From a checkpoint of a small self-supervised image encoder.
Model: arch convmixer, norm batchnorm.
Training: soap at rate 0.0029, 6600 steps, batches of 512.
Data: trained on photos of plants and fungi (iNaturalist), 22605 training examples.
Rows from block 6, named by matrix and row number. Each number is 200 + 30 x the weight over its row's rms, rounded and kept within 0 to 999. All counts start at 0. After the name is the row's rms in percent of the matrix's.
# dw: depthwise 7x7 conv (model.blocks.6.dw.weight, 384x1x7x7, trained with AdamW), a 7x7 kernel
dw.261,095,205,229,197,170,180,218,199,205,188,174,176,172,185,216,174,204,163,174,198,212,193,234,216,241,225,210,229,207,183,255,248,201,243,232,220,180,210,273,272,253,243,204,226,194,208,275,209,216,199
dw.262,104,196,208,214,218,184,216,188,196,209,186,214,203,187,221,226,189,173,229,193,196,221,219,171,235,332,207,190,236,210,210,139,111,160,220,199,182,188,209,228,218,167,195,211,186,207,188,195,216,187
dw.263,100,224,168,210,221,214,177,183,186,208,231,190,205,186,188,199,180,198,184,161,226,191,216,242,255,320,228,234,231,183,210,218,285,212,190,163,185,179,214,182,198,234,216,208,217,204,184,209,214,172
dw.264,100,207,221,195,228,233,182,210,190,183,214,254,177,210,185,188,170,181,166,183,167,186,170,175,161,127,175,173,180,244,195,201,167,187,194,237,243,197,172,152,185,196,219,253,214,151,137,175,221,247
dw.265,100,177,148,164,217,197,166,161,193,204,210,172,219,208,166,173,206,240,252,214,210,170,176,232,221,184,281,184,212,193,220,202,237,173,215,186,161,165,183,280,197,206,159,211,185,183,233,218,150,197
dw.266,097,182,206,243,225,222,160,223,203,181,184,250,199,226,203,172,216,230,243,213,187,175,190,139,177,289,192,207,195,212,191,214,274,164,160,193,225,222,204,239,196,231,223,223,158,215,198,168,208,232
dw.267,103,225,207,188,227,221,184,218,213,219,195,179,175,214,233,211,246,187,186,217,218,230,317,236,240,184,213,254,294,202,211,177,185,209,196,217,237,187,198,202,176,183,203,194,178,213,230,206,203,221
dw.268,096,172,178,161,204,182,165,175,179,163,172,203,185,178,169,153,185,160,210,167,155,146,190,202,176,304,208,181,195,174,180,182,225,169,184,160,177,182,174,221,184,199,194,169,186,175,185,180,168,153
dw.269,099,214,170,173,211,225,171,207,204,194,238,165,218,186,204,207,208,228,124,206,212,219,245,209,220,149,198,204,252,220,176,173,140,134,222,208,209,220,180,158,139,195,215,180,187,161,160,168,222,183
dw.270,100,210,220,192,254,207,202,192,196,224,202,257,196,213,201,204,224,212,288,245,205,204,185,201,219,303,237,207,202,174,226,235,242,228,182,192,210,194,229,242,209,221,215,209,222,236,238,223,213,184
dw.271,104,192,209,249,299,250,223,190,224,190,219,286,179,207,169,167,212,193,185,211,197,203,202,156,151,196,199,170,167,196,233,215,176,194,216,208,245,203,194,187,198,200,231,231,225,192,166,194,243,225
dw.272,094,207,179,219,194,193,193,205,216,221,172,187,232,154,206,166,183,233,281,196,180,204,230,187,296,202,278,235,185,192,212,189,154,200,178,193,185,183,217,157,246,207,178,168,213,220,207,173,211,195
dw.273,091,187,199,208,263,206,185,199,164,205,201,192,225,199,165,171,178,237,280,218,166,166,253,244,222,278,248,238,247,205,156,197,209,179,160,211,209,217,177,223,187,200,208,218,207,174,198,179,210,203
dw.274,096,187,181,194,209,225,169,197,187,220,216,256,204,208,216,215,206,173,131,180,167,199,225,234,245,222,252,249,249,211,214,215,288,203,203,233,228,213,153,175,185,221,206,181,177,212,156,162,195,213
dw.275,097,232,248,224,221,185,195,203,238,186,176,272,231,258,244,224,199,195,246,214,176,202,204,162,235,208,206,195,202,205,165,209,240,160,191,206,173,225,158,209,165,187,233,240,177,154,139,170,185,215
dw.276,096,195,182,193,204,208,154,189,179,171,165,140,159,182,170,193,197,169,221,146,195,204,174,186,206,279,209,187,165,156,159,142,210,140,176,174,203,194,183,146,185,181,184,192,171,187,169,195,167,207
dw.277,110,206,193,171,212,185,191,191,180,196,205,206,192,203,171,209,166,216,220,214,192,197,230,244,250,358,227,245,238,203,183,197,218,185,169,197,202,222,175,192,209,185,231,189,207,195,211,199,193,192
dw.278,100,184,186,224,180,223,171,186,210,185,188,160,189,196,222,204,194,205,179,178,184,204,198,202,252,282,256,212,204,211,180,207,341,208,190,186,202,179,206,227,180,204,206,211,211,199,237,189,189,206
dw.279,102,202,198,189,224,190,200,186,211,191,213,182,193,177,225,194,210,153,278,220,203,195,193,196,229,332,256,184,235,210,198,240,261,231,186,208,213,189,196,199,206,187,210,184,192,234,200,194,223,192
dw.280,097,213,185,172,186,188,178,191,212,159,154,164,144,171,234,192,169,161,172,141,179,176,198,154,224,265,184,185,175,201,205,126,163,169,181,218,201,176,159,174,175,158,179,209,189,199,191,203,200,233
dw.281,093,208,176,223,204,227,211,218,218,230,235,169,242,184,203,193,190,176,285,200,206,189,191,207,279,273,223,248,214,259,239,202,228,203,232,218,195,170,222,247,185,188,234,204,212,189,206,216,178,204
dw.282,096,218,185,198,233,212,186,184,199,197,203,259,208,186,200,177,184,180,286,171,188,177,151,184,216,319,236,206,167,197,167,224,241,188,204,179,194,202,168,197,183,183,212,210,231,172,180,197,184,213
dw.283,098,243,219,226,239,221,236,237,199,178,174,234,169,184,194,192,252,221,240,247,238,199,189,170,208,158,209,177,185,191,182,158,123,137,206,175,171,209,173,185,197,166,181,179,181,181,171,175,210,156
dw.284,096,209,181,179,220,160,205,163,175,163,215,181,227,182,201,217,168,231,191,208,180,197,210,210,289,199,259,211,210,200,188,233,301,225,184,213,223,164,212,215,178,193,172,217,165,179,219,182,174,247
dw.285,098,206,184,203,215,202,194,208,199,225,175,213,165,217,202,205,174,146,156,126,199,212,228,220,133,177,170,211,220,183,161,158,143,112,164,194,192,205,161,217,182,209,175,193,176,185,209,160,207,178
dw.286,099,187,192,220,192,232,197,213,223,200,231,239,210,200,228,148,199,272,281,263,193,195,166,200,255,195,244,214,164,202,217,149,178,180,195,233,203,179,214,180,159,193,192,221,196,175,144,197,206,215
dw.287,098,196,193,196,213,185,176,208,210,183,167,219,189,181,196,188,193,197,218,199,172,207,164,208,179,292,255,201,179,174,177,181,294,247,178,168,180,188,151,248,192,130,203,204,193,170,210,182,199,201
dw.288,103,211,179,209,181,200,211,174,185,179,174,199,201,193,172,165,215,158,179,176,174,187,181,93,159,223,218,138,135,181,168,252,220,242,215,169,165,199,192,227,217,187,160,193,183,182,208,192,185,188
dw.289,102,200,172,218,160,165,199,209,189,179,174,206,177,181,164,158,197,207,198,204,200,186,181,182,167,203,166,181,150,129,211,193,157,223,175,134,184,176,201,146,143,242,193,197,238,148,155,171,190,188