Weights of a small self-supervised image encoder: norm batchnorm, 149.5 epochs.
Rows from block 5 of a small self-supervised image encoder, named by matrix and row number. Each number is 50 + 10 x the weight over its row's rms, rounded and kept within 0 to 99. All counts start at 0.
After each channel's rows are labels from the 100 images, of 14848, where the channel reaches its highest value: "peak at" is the part of the image that holds the peak. Only what is clearly more common there than usual is listed. The data: photos of plants and fungi (iNaturalist).
# pw: pointwise conv (model.blocks.5.pw.weight, 384x384x1x1), inputs 256-383

pw.264:65 50 28 52 45 57 41 31 52 53 58 51 83 65 27 47 41 66 51 45 46 50 47 40 52 56 52 32 47 51 48 46 46 53 41 43 45 39 48 58 46 45 61 61 44 52 45 57 56 46 33 43 73 37 41 55 24 37 50 29 41 50 42 64 54 51 42 47 53 43 38 57 41 39 54 33 46 43 61 47 53 45 42 44 45 56 43 54 44 35 35 43 51 44 53 46 52 53 39 39 41 41 51 52 38 53 44 55 51 49 38 57 36 43 45 43 49 42 54 30 60 30 48 44 49 48 67 51
peak at: middle right

pw.283:61 59 54 51 56 48 35 31 51 40 60 35 46 50 51 64 52 48 46 32 55 28 56 61 43 40 41 50 39 46 40 51 40 44 52 45 36 52 42 40 43 55 38 54 53 44 54 37 52 59 63 68 51 43 47 51 53 56 46 54 51 51 48 44 56 46 39 55 63 43 45 50 46 72 53 50 45 61 55 64 37 56 32 70 60 36 75 62 47 57 53 51 38 56 34 45 52 53 44 51 45 70 46 54 54 47 67 39 57 40 44 56 85 56 36 46 43 53 48 57 57 36 48 36 55 39 46 47
peak at: top centre

pw.80:35 32 49 48 65 41 59 61 40 50 40 75 61 59 48 65 49 60 40 35 77 47 34 45 49 55 48 46 41 45 49 58 26 31 59 62 49 55 41 64 47 46 63 54 34 51 45 43 50 47 36 51 25 54 46 35 48 52 64 48 53 41 53 41 52 65 43 65 48 45 33 56 35 20 42 37 42 49 60 54 54 44 44 77 53 59 71 56 38 37 59 49 57 40 66 52 59 64 63 31 44 48 57 48 52 39 29 41 62 53 46 52 44 62 47 53 47 50 62 39 69 37 46 42 42 57 57 63
peak at: top right; top left

pw.47:54 47 24 56 53 43 51 50 34 29 48 37 52 58 56 51 42 54 46 48 42 29 38 56 65 47 49 46 64 37 51 57 57 39 56 44 51 64 43 62 47 44 55 52 57 35 58 47 48 74 57 47 53 74 46 42 40 42 52 61 51 50 39 46 49 42 41 42 53 47 63 63 60 63 68 50 66 47 60 31 70 54 54 43 41 43 64 54 43 43 57 58 41 44 41 54 51 42 65 38 69 36 78 35 27 45 50 59 51 55 46 26 56 33 67 52 51 53 37 50 58 46 43 69 53 41 54 55
peak at: middle left; centre

pw.192:36 60 54 47 57 39 56 43 47 35 42 30 53 39 45 50 55 48 42 52 49 54 34 45 35 52 42 45 34 45 47 50 39 49 41 50 33 34 52 61 37 51 38 40 67 56 50 50 55 56 70 50 66 51 65 49 38 52 48 41 58 43 39 43 77 54 50 37 51 48 45 60 53 44 49 38 61 33 47 43 47 61 47 43 39 49 50 45 58 36 56 41 79 50 34 67 47 40 70 49 43 70 52 62 46 33 52 48 55 54 44 46 61 81 52 60 67 58 48 44 52 68 38 61 62 56 45 50
peak at: top centre

pw.30:49 45 54 45 41 55 56 54 54 52 44 45 54 38 54 44 55 47 50 30 56 42 40 50 55 38 44 52 63 50 53 42 38 49 54 50 50 53 52 20 44 58 39 65 60 58 47 38 47 65 48 59 58 49 58 46 58 57 46 44 53 45 46 37 55 56 45 47 52 45 47 47 23 47 50 49 37 61 58 62 48 49 54 71 48 49 51 60 42 50 19 47 46 47 38 41 54 50 44 58 54 56 52 45 55 46 44 45 52 60 59 52 53 61 38 49 47 37 52 57 44 47 46 47 51 47 41 54
peak at: top right

pw.149:57 50 41 60 52 50 46 62 62 55 46 59 44 50 62 48 43 54 50 48 70 60 39 38 54 64 39 46 44 52 49 40 52 57 38 51 50 54 44 59 49 31 60 49 56 51 63 56 51 63 44 43 51 44 57 55 18 59 51 52 59 37 50 58 34 49 57 51 51 52 54 48 41 41 71 48 53 43 39 39 43 40 51 50 55 53 28 48 60 69 50 55 39 30 44 45 54 64 49 49 58 61 53 32 54 52 52 39 53 55 38 53 29 50 48 31 60 63 32 50 50 43 56 40 50 61 65 61
peak at: middle left

pw.319:50 61 52 56 59 42 50 55 53 54 61 46 45 48 48 45 50 47 41 49 25 47 55 40 50 57 47 55 48 62 36 54 57 44 66 28 51 64 39 41 61 44 58 55 54 48 51 67 43 45 40 36 41 49 66 45 49 31 49 49 42 45 49 55 46 51 47 56 48 48 69 57 58 50 45 57 54 03 53 42 52 47 58 34 51 49 50 52 50 33 50 53 21 53 44 49 48 66 45 31 61 86 18 20 47 43 43 38 33 49 69 50 72 41 43 52 49 53 48 50 69 60 50 40 55 61 54 39
peak at: bottom centre; centre

pw.125:55 43 49 58 49 51 51 79 54 61 42 76 57 48 55 63 47 43 45 48 56 53 52 38 28 61 70 53 57 68 37 53 49 52 49 46 40 47 45 61 55 38 41 46 55 50 38 47 63 39 54 35 41 45 38 49 50 56 61 56 43 67 44 50 26 51 52 40 55 61 43 57 53 48 68 74 54 49 53 49 47 48 60 42 42 53 67 31 60 43 59 47 72 48 37 41 38 52 42 68 62 51 64 51 40 59 48 40 48 45 42 44 43 51 35 54 52 54 44 42 46 71 62 39 54 42 35 43
peak at: top centre

pw.26:51 38 37 33 40 62 34 61 58 40 68 37 62 53 52 58 54 50 61 44 49 41 40 46 42 68 45 49 43 59 62 60 35 33 52 40 38 48 57 46 52 56 50 46 67 68 51 43 44 51 39 59 53 46 29 40 47 35 44 48 34 38 40 68 72 43 60 55 42 54 26 45 57 60 58 31 48 55 51 41 31 59 40 42 47 35 30 32 59 57 68 55 42 49 41 47 66 47 29 48 44 54 50 31 59 43 42 47 39 42 36 51 62 47 46 50 67 47 51 54 37 54 41 51 60 47 58 54
peak at: middle left

pw.21:56 41 70 35 38 45 44 55 55 60 60 60 51 48 46 42 44 46 30 63 40 44 59 41 42 41 54 70 54 62 37 35 54 56 49 49 54 54 49 42 43 70 44 48 41 59 38 37 51 43 47 54 36 58 41 52 51 34 67 58 57 54 59 54 53 68 57 65 45 59 65 43 64 40 37 61 51 37 49 46 58 65 56 55 63 45 43 51 65 44 55 49 50 52 40 62 37 44 45 46 23 56 53 44 50 31 65 54 67 52 66 45 43 54 43 73 56 51 58 49 44 59 57 60 44 51 41 49
peak at: bottom centre; centre

pw.106:58 52 45 47 62 39 63 48 38 45 45 61 52 50 50 49 41 42 54 53 53 40 53 40 55 50 62 43 37 42 55 49 42 48 48 42 61 38 41 59 48 47 49 49 40 48 57 36 44 47 52 29 45 46 42 37 36 48 55 41 50 54 70 43 50 37 59 67 25 54 29 70 38 36 38 41 56 49 62 59 39 49 61 88 67 62 71 72 57 58 45 43 73 50 52 33 47 69 40 41 37 38 51 43 48 48 62 37 53 38 44 59 43 52 41 43 45 49 50 50 49 39 57 52 71 43 70 71
peak at: top right; top left

pw.110:50 48 44 34 44 54 51 38 54 59 37 41 54 61 46 51 39 45 37 59 29 38 58 57 47 52 46 68 42 52 58 45 41 52 40 50 47 50 39 54 59 66 38 55 52 51 41 58 45 40 68 42 46 44 41 39 59 49 61 40 51 66 45 63 40 46 49 71 69 58 48 53 58 36 57 37 47 99 53 43 46 42 52 61 52 52 42 50 39 55 49 55 44 45 47 65 54 60 44 69 53 36 47 25 46 54 60 44 48 60 43 46 38 38 50 18 44 57 43 66 58 57 46 42 37 52 57 69
peak at: top centre

pw.197:59 50 64 60 52 34 39 58 47 53 52 56 68 65 49 51 40 26 54 41 64 59 48 49 45 59 75 51 38 62 58 59 50 37 61 37 40 37 56 65 43 58 43 54 55 45 32 54 62 61 48 50 58 41 57 43 47 34 62 47 64 31 57 43 49 57 69 37 64 30 49 49 56 51 60 43 41 49 36 40 48 55 56 48 46 54 47 47 54 61 64 48 45 51 54 45 52 43 57 61 42 61 39 69 52 41 55 51 59 49 53 41 38 75 45 44 47 45 48 41 39 39 45 50 56 50 55 47
peak at: bottom left

pw.94:65 69 48 67 56 54 40 49 51 44 49 55 55 62 70 50 45 57 53 48 51 43 38 46 60 50 39 50 58 71 39 51 57 60 66 48 61 41 38 72 62 47 45 62 40 52 61 48 42 59 42 35 38 51 48 44 46 41 52 49 38 62 57 45 45 59 46 29 51 54 35 57 56 41 56 51 55 52 43 56 60 49 40 58 41 44 51 53 47 66 44 46 34 58 46 60 62 51 62 60 41 45 33 83 37 41 59 53 47 52 60 44 72 45 59 62 55 57 59 44 55 55 42 56 60 47 58 47
peak at: centre

pw.59:62 55 53 45 49 49 37 41 52 44 42 46 42 48 47 31 49 48 36 58 34 51 56 40 21 53 44 64 55 41 59 47 61 70 45 41 51 42 46 55 61 59 65 44 50 53 62 42 63 60 52 33 52 44 55 47 65 49 39 46 31 47 41 40 41 54 34 48 67 58 38 36 59 52 46 51 42 60 60 51 37 61 62 60 34 27 64 43 45 35 52 52 58 49 45 38 41 49 37 55 40 70 57 74 45 48 37 48 49 55 40 58 61 46 36 66 51 35 51 45 63 52 56 55 52 42 59 38
peak at: centre

pw.177:43 35 47 58 56 42 45 45 32 47 54 47 47 42 43 52 51 41 47 46 58 52 46 34 41 48 55 47 46 56 74 54 37 72 53 58 61 34 57 50 59 55 45 89 31 65 52 54 49 59 47 45 42 45 61 51 37 44 41 59 57 55 35 48 56 50 53 52 54 49 54 62 47 06 46 59 38 36 49 53 62 55 39 56 55 53 47 59 38 46 33 49 37 39 55 39 37 41 56 53 56 44 49 35 56 57 33 46 37 79 53 68 53 47 44 51 38 37 59 43 53 51 53 56 50 50 42 50
peak at: middle left; middle right

pw.60:47 51 59 40 51 48 35 56 50 61 47 53 62 42 46 62 60 50 55 41 31 38 65 43 47 50 48 55 56 33 42 53 62 63 55 54 51 53 31 62 58 75 52 48 34 44 46 61 39 47 37 49 51 44 50 59 63 50 53 53 42 63 24 62 66 61 65 77 37 59 33 47 61 34 52 63 36 53 48 39 34 47 49 59 85 64 46 65 49 54 50 54 58 45 45 42 46 42 39 57 45 57 42 46 63 66 50 67 50 54 70 38 46 54 54 51 28 64 50 43 45 60 59 51 64 65 40 48
peak at: bottom centre

pw.370:48 52 35 48 54 55 47 50 52 30 46 24 39 38 46 61 52 57 47 45 77 49 34 53 33 51 42 37 58 50 37 35 44 63 54 43 51 47 52 64 45 48 50 35 52 55 67 48 43 55 36 53 60 45 43 46 35 64 48 53 47 56 54 38 44 47 52 43 43 57 62 54 62 41 52 54 47 99 37 37 44 45 57 51 42 46 49 45 40 50 50 52 42 54 43 54 53 43 46 48 46 51 61 69 44 59 64 51 54 37 58 53 44 49 40 51 55 44 61 43 55 65 58 53 64 50 60 41
peak at: top centre

pw.333:61 25 43 40 56 48 35 72 54 53 55 38 27 46 49 59 32 46 49 60 60 60 48 43 40 72 50 47 37 60 52 40 49 52 45 47 63 58 49 44 57 61 49 55 30 43 47 53 66 32 43 40 47 48 54 49 61 40 38 44 61 51 41 44 61 44 53 43 61 52 41 54 45 38 46 46 44 57 54 49 46 54 64 37 46 49 41 55 43 56 41 58 41 51 65 57 47 50 65 59 45 49 52 48 55 49 51 42 50 41 48 44 41 43 46 59 42 61 58 41 57 70 35 52 59 39 54 54
peak at: top right

pw.359:46 49 67 45 28 60 48 50 27 73 57 40 44 46 35 52 59 58 47 47 36 67 33 57 59 50 53 69 45 40 47 42 47 40 51 46 61 59 48 48 55 49 48 43 68 58 41 67 51 46 53 50 45 41 40 46 41 53 49 45 40 49 32 44 57 46 54 51 54 49 48 50 46 54 61 35 50 34 46 57 46 40 51 60 54 29 67 51 44 41 55 43 48 45 55 46 57 55 41 20 59 54 56 42 42 41 65 45 47 45 50 56 41 42 50 54 48 45 59 56 63 43 47 39 48 48 46 57
peak at: top centre

pw.156:58 54 55 49 35 63 33 54 53 52 44 55 36 48 48 66 49 60 59 64 67 40 34 44 58 69 78 43 39 51 55 53 50 67 68 46 35 41 46 49 50 43 50 60 42 60 36 59 44 56 58 34 50 45 48 67 38 44 54 54 49 74 51 38 50 58 45 35 44 49 33 58 43 56 61 43 55 46 47 28 55 52 62 46 61 43 52 59 43 58 44 60 44 56 58 32 48 46 53 64 43 42 53 45 33 68 33 61 58 44 41 59 47 46 50 45 58 46 66 54 50 52 58 54 45 51 35 47
peak at: centre; top centre

pw.62:43 47 71 58 49 42 34 44 46 50 67 37 40 41 62 60 49 62 36 52 45 44 60 23 43 52 42 53 43 75 47 38 43 59 53 51 48 39 53 65 52 44 76 45 66 45 35 43 61 44 42 42 28 53 39 36 60 48 51 41 51 57 43 40 41 54 42 47 51 56 73 45 56 48 55 74 60 47 52 39 37 43 45 49 44 42 36 48 54 50 49 51 53 43 38 39 48 55 16 51 65 46 47 34 51 60 63 58 62 53 48 50 39 50 52 40 50 52 39 43 42 30 58 58 55 57 50 36
peak at: middle right

pw.248:58 33 52 42 66 51 62 30 52 52 53 39 60 46 66 52 48 64 64 41 66 44 36 50 54 30 60 50 48 42 42 38 20 58 43 40 61 50 48 43 42 44 45 44 65 63 62 51 61 41 42 57 68 50 45 52 30 60 40 54 59 60 53 46 60 58 48 49 59 53 62 46 36 51 55 50 57 50 52 57 49 36 49 67 61 60 48 61 44 44 55 28 63 56 39 51 61 33 62 57 46 48 47 61 44 49 62 50 50 55 39 59 39 43 54 48 53 62 50 52 47 36 64 48 49 52 38 53
peak at: bottom left

pw.325:57 55 65 62 52 47 38 46 59 24 42 42 44 53 57 41 49 48 55 42 47 45 58 52 64 73 50 61 45 71 41 43 53 47 47 60 43 48 51 40 48 53 34 41 52 51 63 55 51 55 43 48 58 55 57 44 61 29 65 46 44 34 60 57 27 47 65 52 52 43 67 51 56 40 64 43 62 46 55 39 44 55 55 56 53 48 38 43 40 47 58 42 36 54 69 38 48 55 40 59 63 55 43 55 50 36 64 44 38 44 40 55 57 54 62 49 60 50 69 62 57 45 44 45 59 50 42 50
peak at: top left; top right

pw.37:50 63 54 42 39 44 49 52 41 43 53 47 48 49 49 41 56 59 66 57 55 29 32 44 49 63 58 41 49 69 73 49 44 58 49 40 50 44 35 43 64 27 45 63 48 50 68 48 48 60 47 58 62 46 47 37 47 44 63 51 66 37 54 56 42 42 47 48 57 49 55 46 38 58 51 48 42 59 47 37 32 54 42 72 40 54 52 33 45 59 59 55 64 50 31 42 63 44 51 46 39 57 51 39 58 38 61 55 36 51 56 55 82 43 70 61 45 43 60 49 33 48 51 63 61 51 54 49
peak at: bottom left

pw.338:42 55 56 52 51 31 41 58 42 55 61 54 40 57 51 45 43 56 51 56 39 38 58 49 40 53 41 45 63 52 56 45 31 63 54 49 52 58 47 29 60 58 49 42 56 61 61 51 51 62 36 34 31 44 40 43 44 44 45 42 47 48 44 56 62 41 54 47 39 36 20 34 47 38 40 48 57 48 36 56 50 30 59 64 52 29 54 52 60 50 45 48 27 53 49 45 43 63 38 59 63 41 63 66 34 61 64 36 50 53 51 40 60 48 46 61 50 48 80 67 37 53 62 41 49 45 31 62
peak at: bottom left

pw.312:55 57 28 51 49 53 50 50 59 60 45 53 33 69 59 63 65 56 65 45 46 43 69 55 59 40 54 52 49 59 61 44 59 49 47 56 43 62 53 51 66 47 48 50 52 51 62 57 34 61 65 42 50 44 43 44 53 33 44 54 46 39 49 36 61 42 35 34 40 56 39 43 42 61 58 45 47 52 60 49 61 73 49 47 51 49 57 44 40 51 45 34 54 57 50 46 38 47 61 45 67 62 48 64 58 41 61 30 57 49 44 74 78 60 59 35 59 42 41 49 21 58 61 64 55 50 41 41
peak at: centre

pw.286:51 50 60 44 50 54 47 47 46 31 57 52 47 46 57 46 52 40 46 39 32 44 60 21 40 58 57 46 63 31 52 62 51 43 53 48 44 51 50 58 44 41 53 50 37 43 48 33 36 36 46 61 40 53 25 46 41 66 54 54 57 60 68 65 72 64 55 47 37 69 58 57 72 75 49 51 41 51 51 48 31 49 41 46 49 44 47 66 68 50 54 59 62 57 52 36 49 37 63 49 64 65 36 32 56 63 38 54 50 49 63 53 58 55 53 39 82 64 57 46 35 69 30 49 41 61 51 51
peak at: top centre

pw.321:59 60 58 53 47 54 48 55 57 44 32 20 45 46 38 50 66 42 50 60 53 39 54 52 64 43 54 58 46 53 40 41 48 50 69 42 51 44 59 46 62 54 55 37 42 46 31 49 32 48 62 47 51 43 46 52 70 40 50 48 56 55 49 48 52 52 60 44 41 32 50 40 69 56 47 49 38 59 48 57 63 44 41 48 57 41 45 51 56 48 44 41 25 58 60 48 66 53 52 55 56 62 50 46 36 34 39 46 45 59 45 56 50 60 41 38 38 53 56 51 57 46 30 42 56 51 65 57
peak at: bottom centre

pw.189:44 48 27 55 55 40 38 62 43 43 38 42 55 36 47 64 44 51 46 54 46 54 68 48 45 52 53 36 51 46 57 71 48 50 30 44 57 44 54 58 52 41 61 49 61 45 42 47 62 66 38 58 33 42 48 64 62 51 49 56 48 60 48 58 46 44 55 46 46 39 54 61 52 51 52 63 60 58 51 57 37 56 38 64 46 64 55 35 54 43 43 38 46 55 65 51 61 45 54 46 44 49 40 49 53 25 39 40 53 27 43 68 52 55 53 56 51 59 52 60 69 46 52 63 40 48 59 63
peak at: top centre; centre

pw.316:54 51 39 50 54 54 41 60 56 32 22 61 42 50 66 42 59 34 34 47 45 64 54 68 44 50 36 52 46 32 47 45 42 34 63 41 43 51 47 32 50 55 46 44 59 63 38 72 29 57 45 48 53 66 54 37 51 48 52 45 49 55 52 24 57 57 57 32 53 56 60 48 69 47 52 42 47 53 54 55 55 73 52 49 45 54 55 51 38 52 66 58 70 51 54 60 41 52 50 40 64 68 66 63 41 38 59 55 45 58 50 61 45 47 72 54 54 30 58 57 45 58 72 47 42 43 46 42
peak at: top centre; centre

pw.88:38 47 41 39 51 53 49 54 42 57 54 51 66 58 49 62 47 24 51 55 44 45 49 33 48 56 60 61 48 47 60 60 58 35 53 41 42 48 63 29 28 50 56 36 38 42 57 55 60 44 46 37 31 48 37 54 25 48 42 36 00 48 57 46 45 65 47 56 52 47 61 47 62 39 54 50 49 46 48 63 41 43 53 59 48 56 36 53 48 63 44 49 44 68 56 57 58 57 26 51 56 58 43 39 45 50 38 45 43 55 44 47 32 27 37 60 50 57 42 47 34 22 67 51 50 49 61 43
peak at: bottom right

pw.163:42 36 52 28 48 51 43 38 54 51 52 41 48 63 35 61 57 51 57 61 39 65 23 47 59 19 48 39 60 45 33 62 66 48 45 48 49 48 54 57 45 47 36 59 55 40 46 59 59 57 41 37 35 45 35 58 48 40 42 43 34 51 48 56 49 44 50 51 57 52 49 23 48 59 50 43 55 57 52 44 42 37 47 53 56 58 39 39 52 39 47 53 55 50 37 43 57 37 52 24 59 53 62 45 48 48 67 39 55 58 52 52 49 38 35 29 49 33 60 40 53 44 47 38 34 61 71 51
peak at: top left

pw.262:60 43 63 51 55 36 26 57 48 49 49 38 57 52 52 56 64 46 57 55 41 52 58 34 48 47 50 58 53 48 59 47 46 45 55 55 56 60 40 45 60 53 49 36 56 52 46 63 50 57 52 50 55 42 52 41 44 63 61 62 54 57 64 47 51 48 24 75 50 56 43 48 38 54 49 55 41 53 54 62 44 46 41 70 54 64 47 53 42 51 36 57 40 63 43 38 27 46 52 56 60 44 47 68 59 73 62 37 65 61 36 46 36 46 62 46 48 45 59 40 44 45 44 70 44 35 64 43
peak at: bottom centre