Weights of a small self-supervised image encoder.
Model: 2.23M parameters, arch convmixer, activation relu, patch size 4, depths [10].
Training: soap at rate 0.0029, 6600 steps, batches of 512.
Data: trained on photos of plants and fungi (iNaturalist), 22605 training examples, 149.5 epochs.
Rows from block 6 of a small self-supervised image encoder, named by matrix and row number. Each number is 500 + 40 x the weight over its row's rms, rounded and kept within 0 to 999. All counts start at 0. Numbers have three digits each. After the name is the row's rms in percent of the matrix's.
After each channel's rows are labels from the 100 images, of 14848, where the channel reaches its highest value: "colour at peak" is the nearest of a few named colours to the mean colour under the peak; "responds to" is what is common among them. Only what is clearly more common there than usual is listed. The data: photos of plants and fungi (iNaturalist). In brackets: how many of the 100, against the usual share in percent.
# pw: pointwise conv (model.blocks.6.pw.weight, 384x384x1x1), inputs 192-287

pw.56 105:496532545412532514443520503465516578508548448560543499434529508529502458505522497448568435490445620527536548437521459446424603505535589468501489463502473535540422502480544584523504557477479493469463468494535479558581501479482498531506454443465463495446488495498463451399431461505484491460
colour at peak: yellow (47 vs 0.5)
responds to: order Asterales (38 vs 11.2); family: Asteraceae (37 vs 10.9)

pw.168 096:506545497543495479523493471517572449589503472493516511482577531480515479476509467496452487441505466546545535529510454441509551508481438534497435477514536494557426518504512511497514470431509486431559508564503477486481534469519529548513451486471491433483557500531480545469525481525523495492
colour at peak: pink (25 vs 3.8)
responds to: order Caryophyllales (28 vs 7.8); family: Cactaceae (28 vs 3.3); text has "cactus" (26 vs 2)

pw.111 097:476526562510499495590496481517456498566535502528544448504508509487453501523503503508485537460489504456455491449458431460529549472504484484510495579475524528527485522522510516489490433547487552499509547556508509501505475491526464497427522582534428523504444527537521579452551426488533448534
colour at peak: white (35 vs 0.9); pink (28 vs 3.8)
responds to: order Pinales (28 vs 2.7); class Pinopsida (28 vs 2.7)

pw.27 096:547495496484458520529613466529492494473523482538487418494488450443409493494545476500524477477491538509583466410469500438553489462476503499562567448471505522500405527499501510477483577544542543520539501543497459516460507559485539483489467474498501563526506514467511509459510584540359551475
colour at peak: grey (80 vs 48.6)
responds to: class Liliopsida (36 vs 9.4); family: Cactaceae (30 vs 3.3); family: Asparagaceae (26 vs 2.5)

pw.172 108:507510494488470485444495520509503471517530477492454564515504585547538539442472449459482562536487515530486436514518536510538573479519470487592486455489439443441490472470490447530524511539507467513567460462459510476519390557463558550510524443473516524532458483509502516484510487422474475469
colour at peak: green (28 vs 6.1)
responds to: class Liliopsida (26 vs 9.4)

pw.225 103:452464557444500440605488549513455497445464484532506477523481473454434505482407586499586518437439516533532466488455425464458535467517498522497519535501499452447517528542488482495569548460480520528491500528499506449484442497519459483504511474513553447531503528511512420534536576479524443496
colour at peak: yellow (51 vs 0.5)
responds to: order Asterales (36 vs 11.2); family: Asteraceae (36 vs 10.9)

pw.24 094:465521470471498523568556487497521442574550499468611494562521544474493537511520433544471514385491529500513495479510550479457511541495497490516513502489593366508511530503538522518513555419495481534514562469508517474548572512494457536504545589484484500541599454426444500514596475512496476485
colour at peak: pink (40 vs 3.8)
responds to: kingdom Fungi (25 vs 3.5)

pw.80 108:498492407509537498497547445525535493512527479510458481491499535495553469512532594466590433500478665471494491515435500471491565488525585494571498452437515547459487561487519538530431489513521476468447469492488589518473454570520463478548485478505534456428489535525456511424545519469513490533
colour at peak: yellow (29 vs 0.5); pink (28 vs 3.8)
responds to: order Asterales (40 vs 11.2); family: Asteraceae (40 vs 10.9)

pw.60 105:553496467450495505496459570530490486509501498492420486517480503446529458508503500537503501538475481467490495522521529447468504511538552492567496486493541543561527454510464577517550535469558538480445468456488530470499497437472476545462529412514496552503548519481460449548557435507439460492
colour at peak: green (47 vs 6.1)
responds to: class Liliopsida (25 vs 9.4)

pw.253 102:538497522553456499543472457529442438478474608517482493523567494476447497487539469528589451490488463467493504494498459556504519515488499523506470472456501522522537515466541541462510459480495442532576534553526529453444497429461486516548460525479471461521491474495455502493402500510448512465
colour at peak: brown (62 vs 35.4)
responds to: order Caryophyllales (27 vs 7.8)

pw.82 087:512531558450475547500583610534469493568507553510490487524568539444584480558428502493472534490535501529500498455542424459581525517511527416555511526457519521542458451536527500514624460494560488484433513458536458549494515512554507528527509493487463510518554459494506530537498583492465455554
colour at peak: green (43 vs 6.1)
responds to: class Liliopsida (26 vs 9.4)

pw.137 100:479560504581431466547473540545515459514480540473548498525484509528511535494564469457508503513480498458497562434494486482492550500531520548558519493516501547539474467451509449551447462617518559490564412522557561558487551501509521515529499526439508434476548481426508483518483430513476497463
colour at peak: brown (60 vs 35.4)
responds to: order Caryophyllales (27 vs 7.8)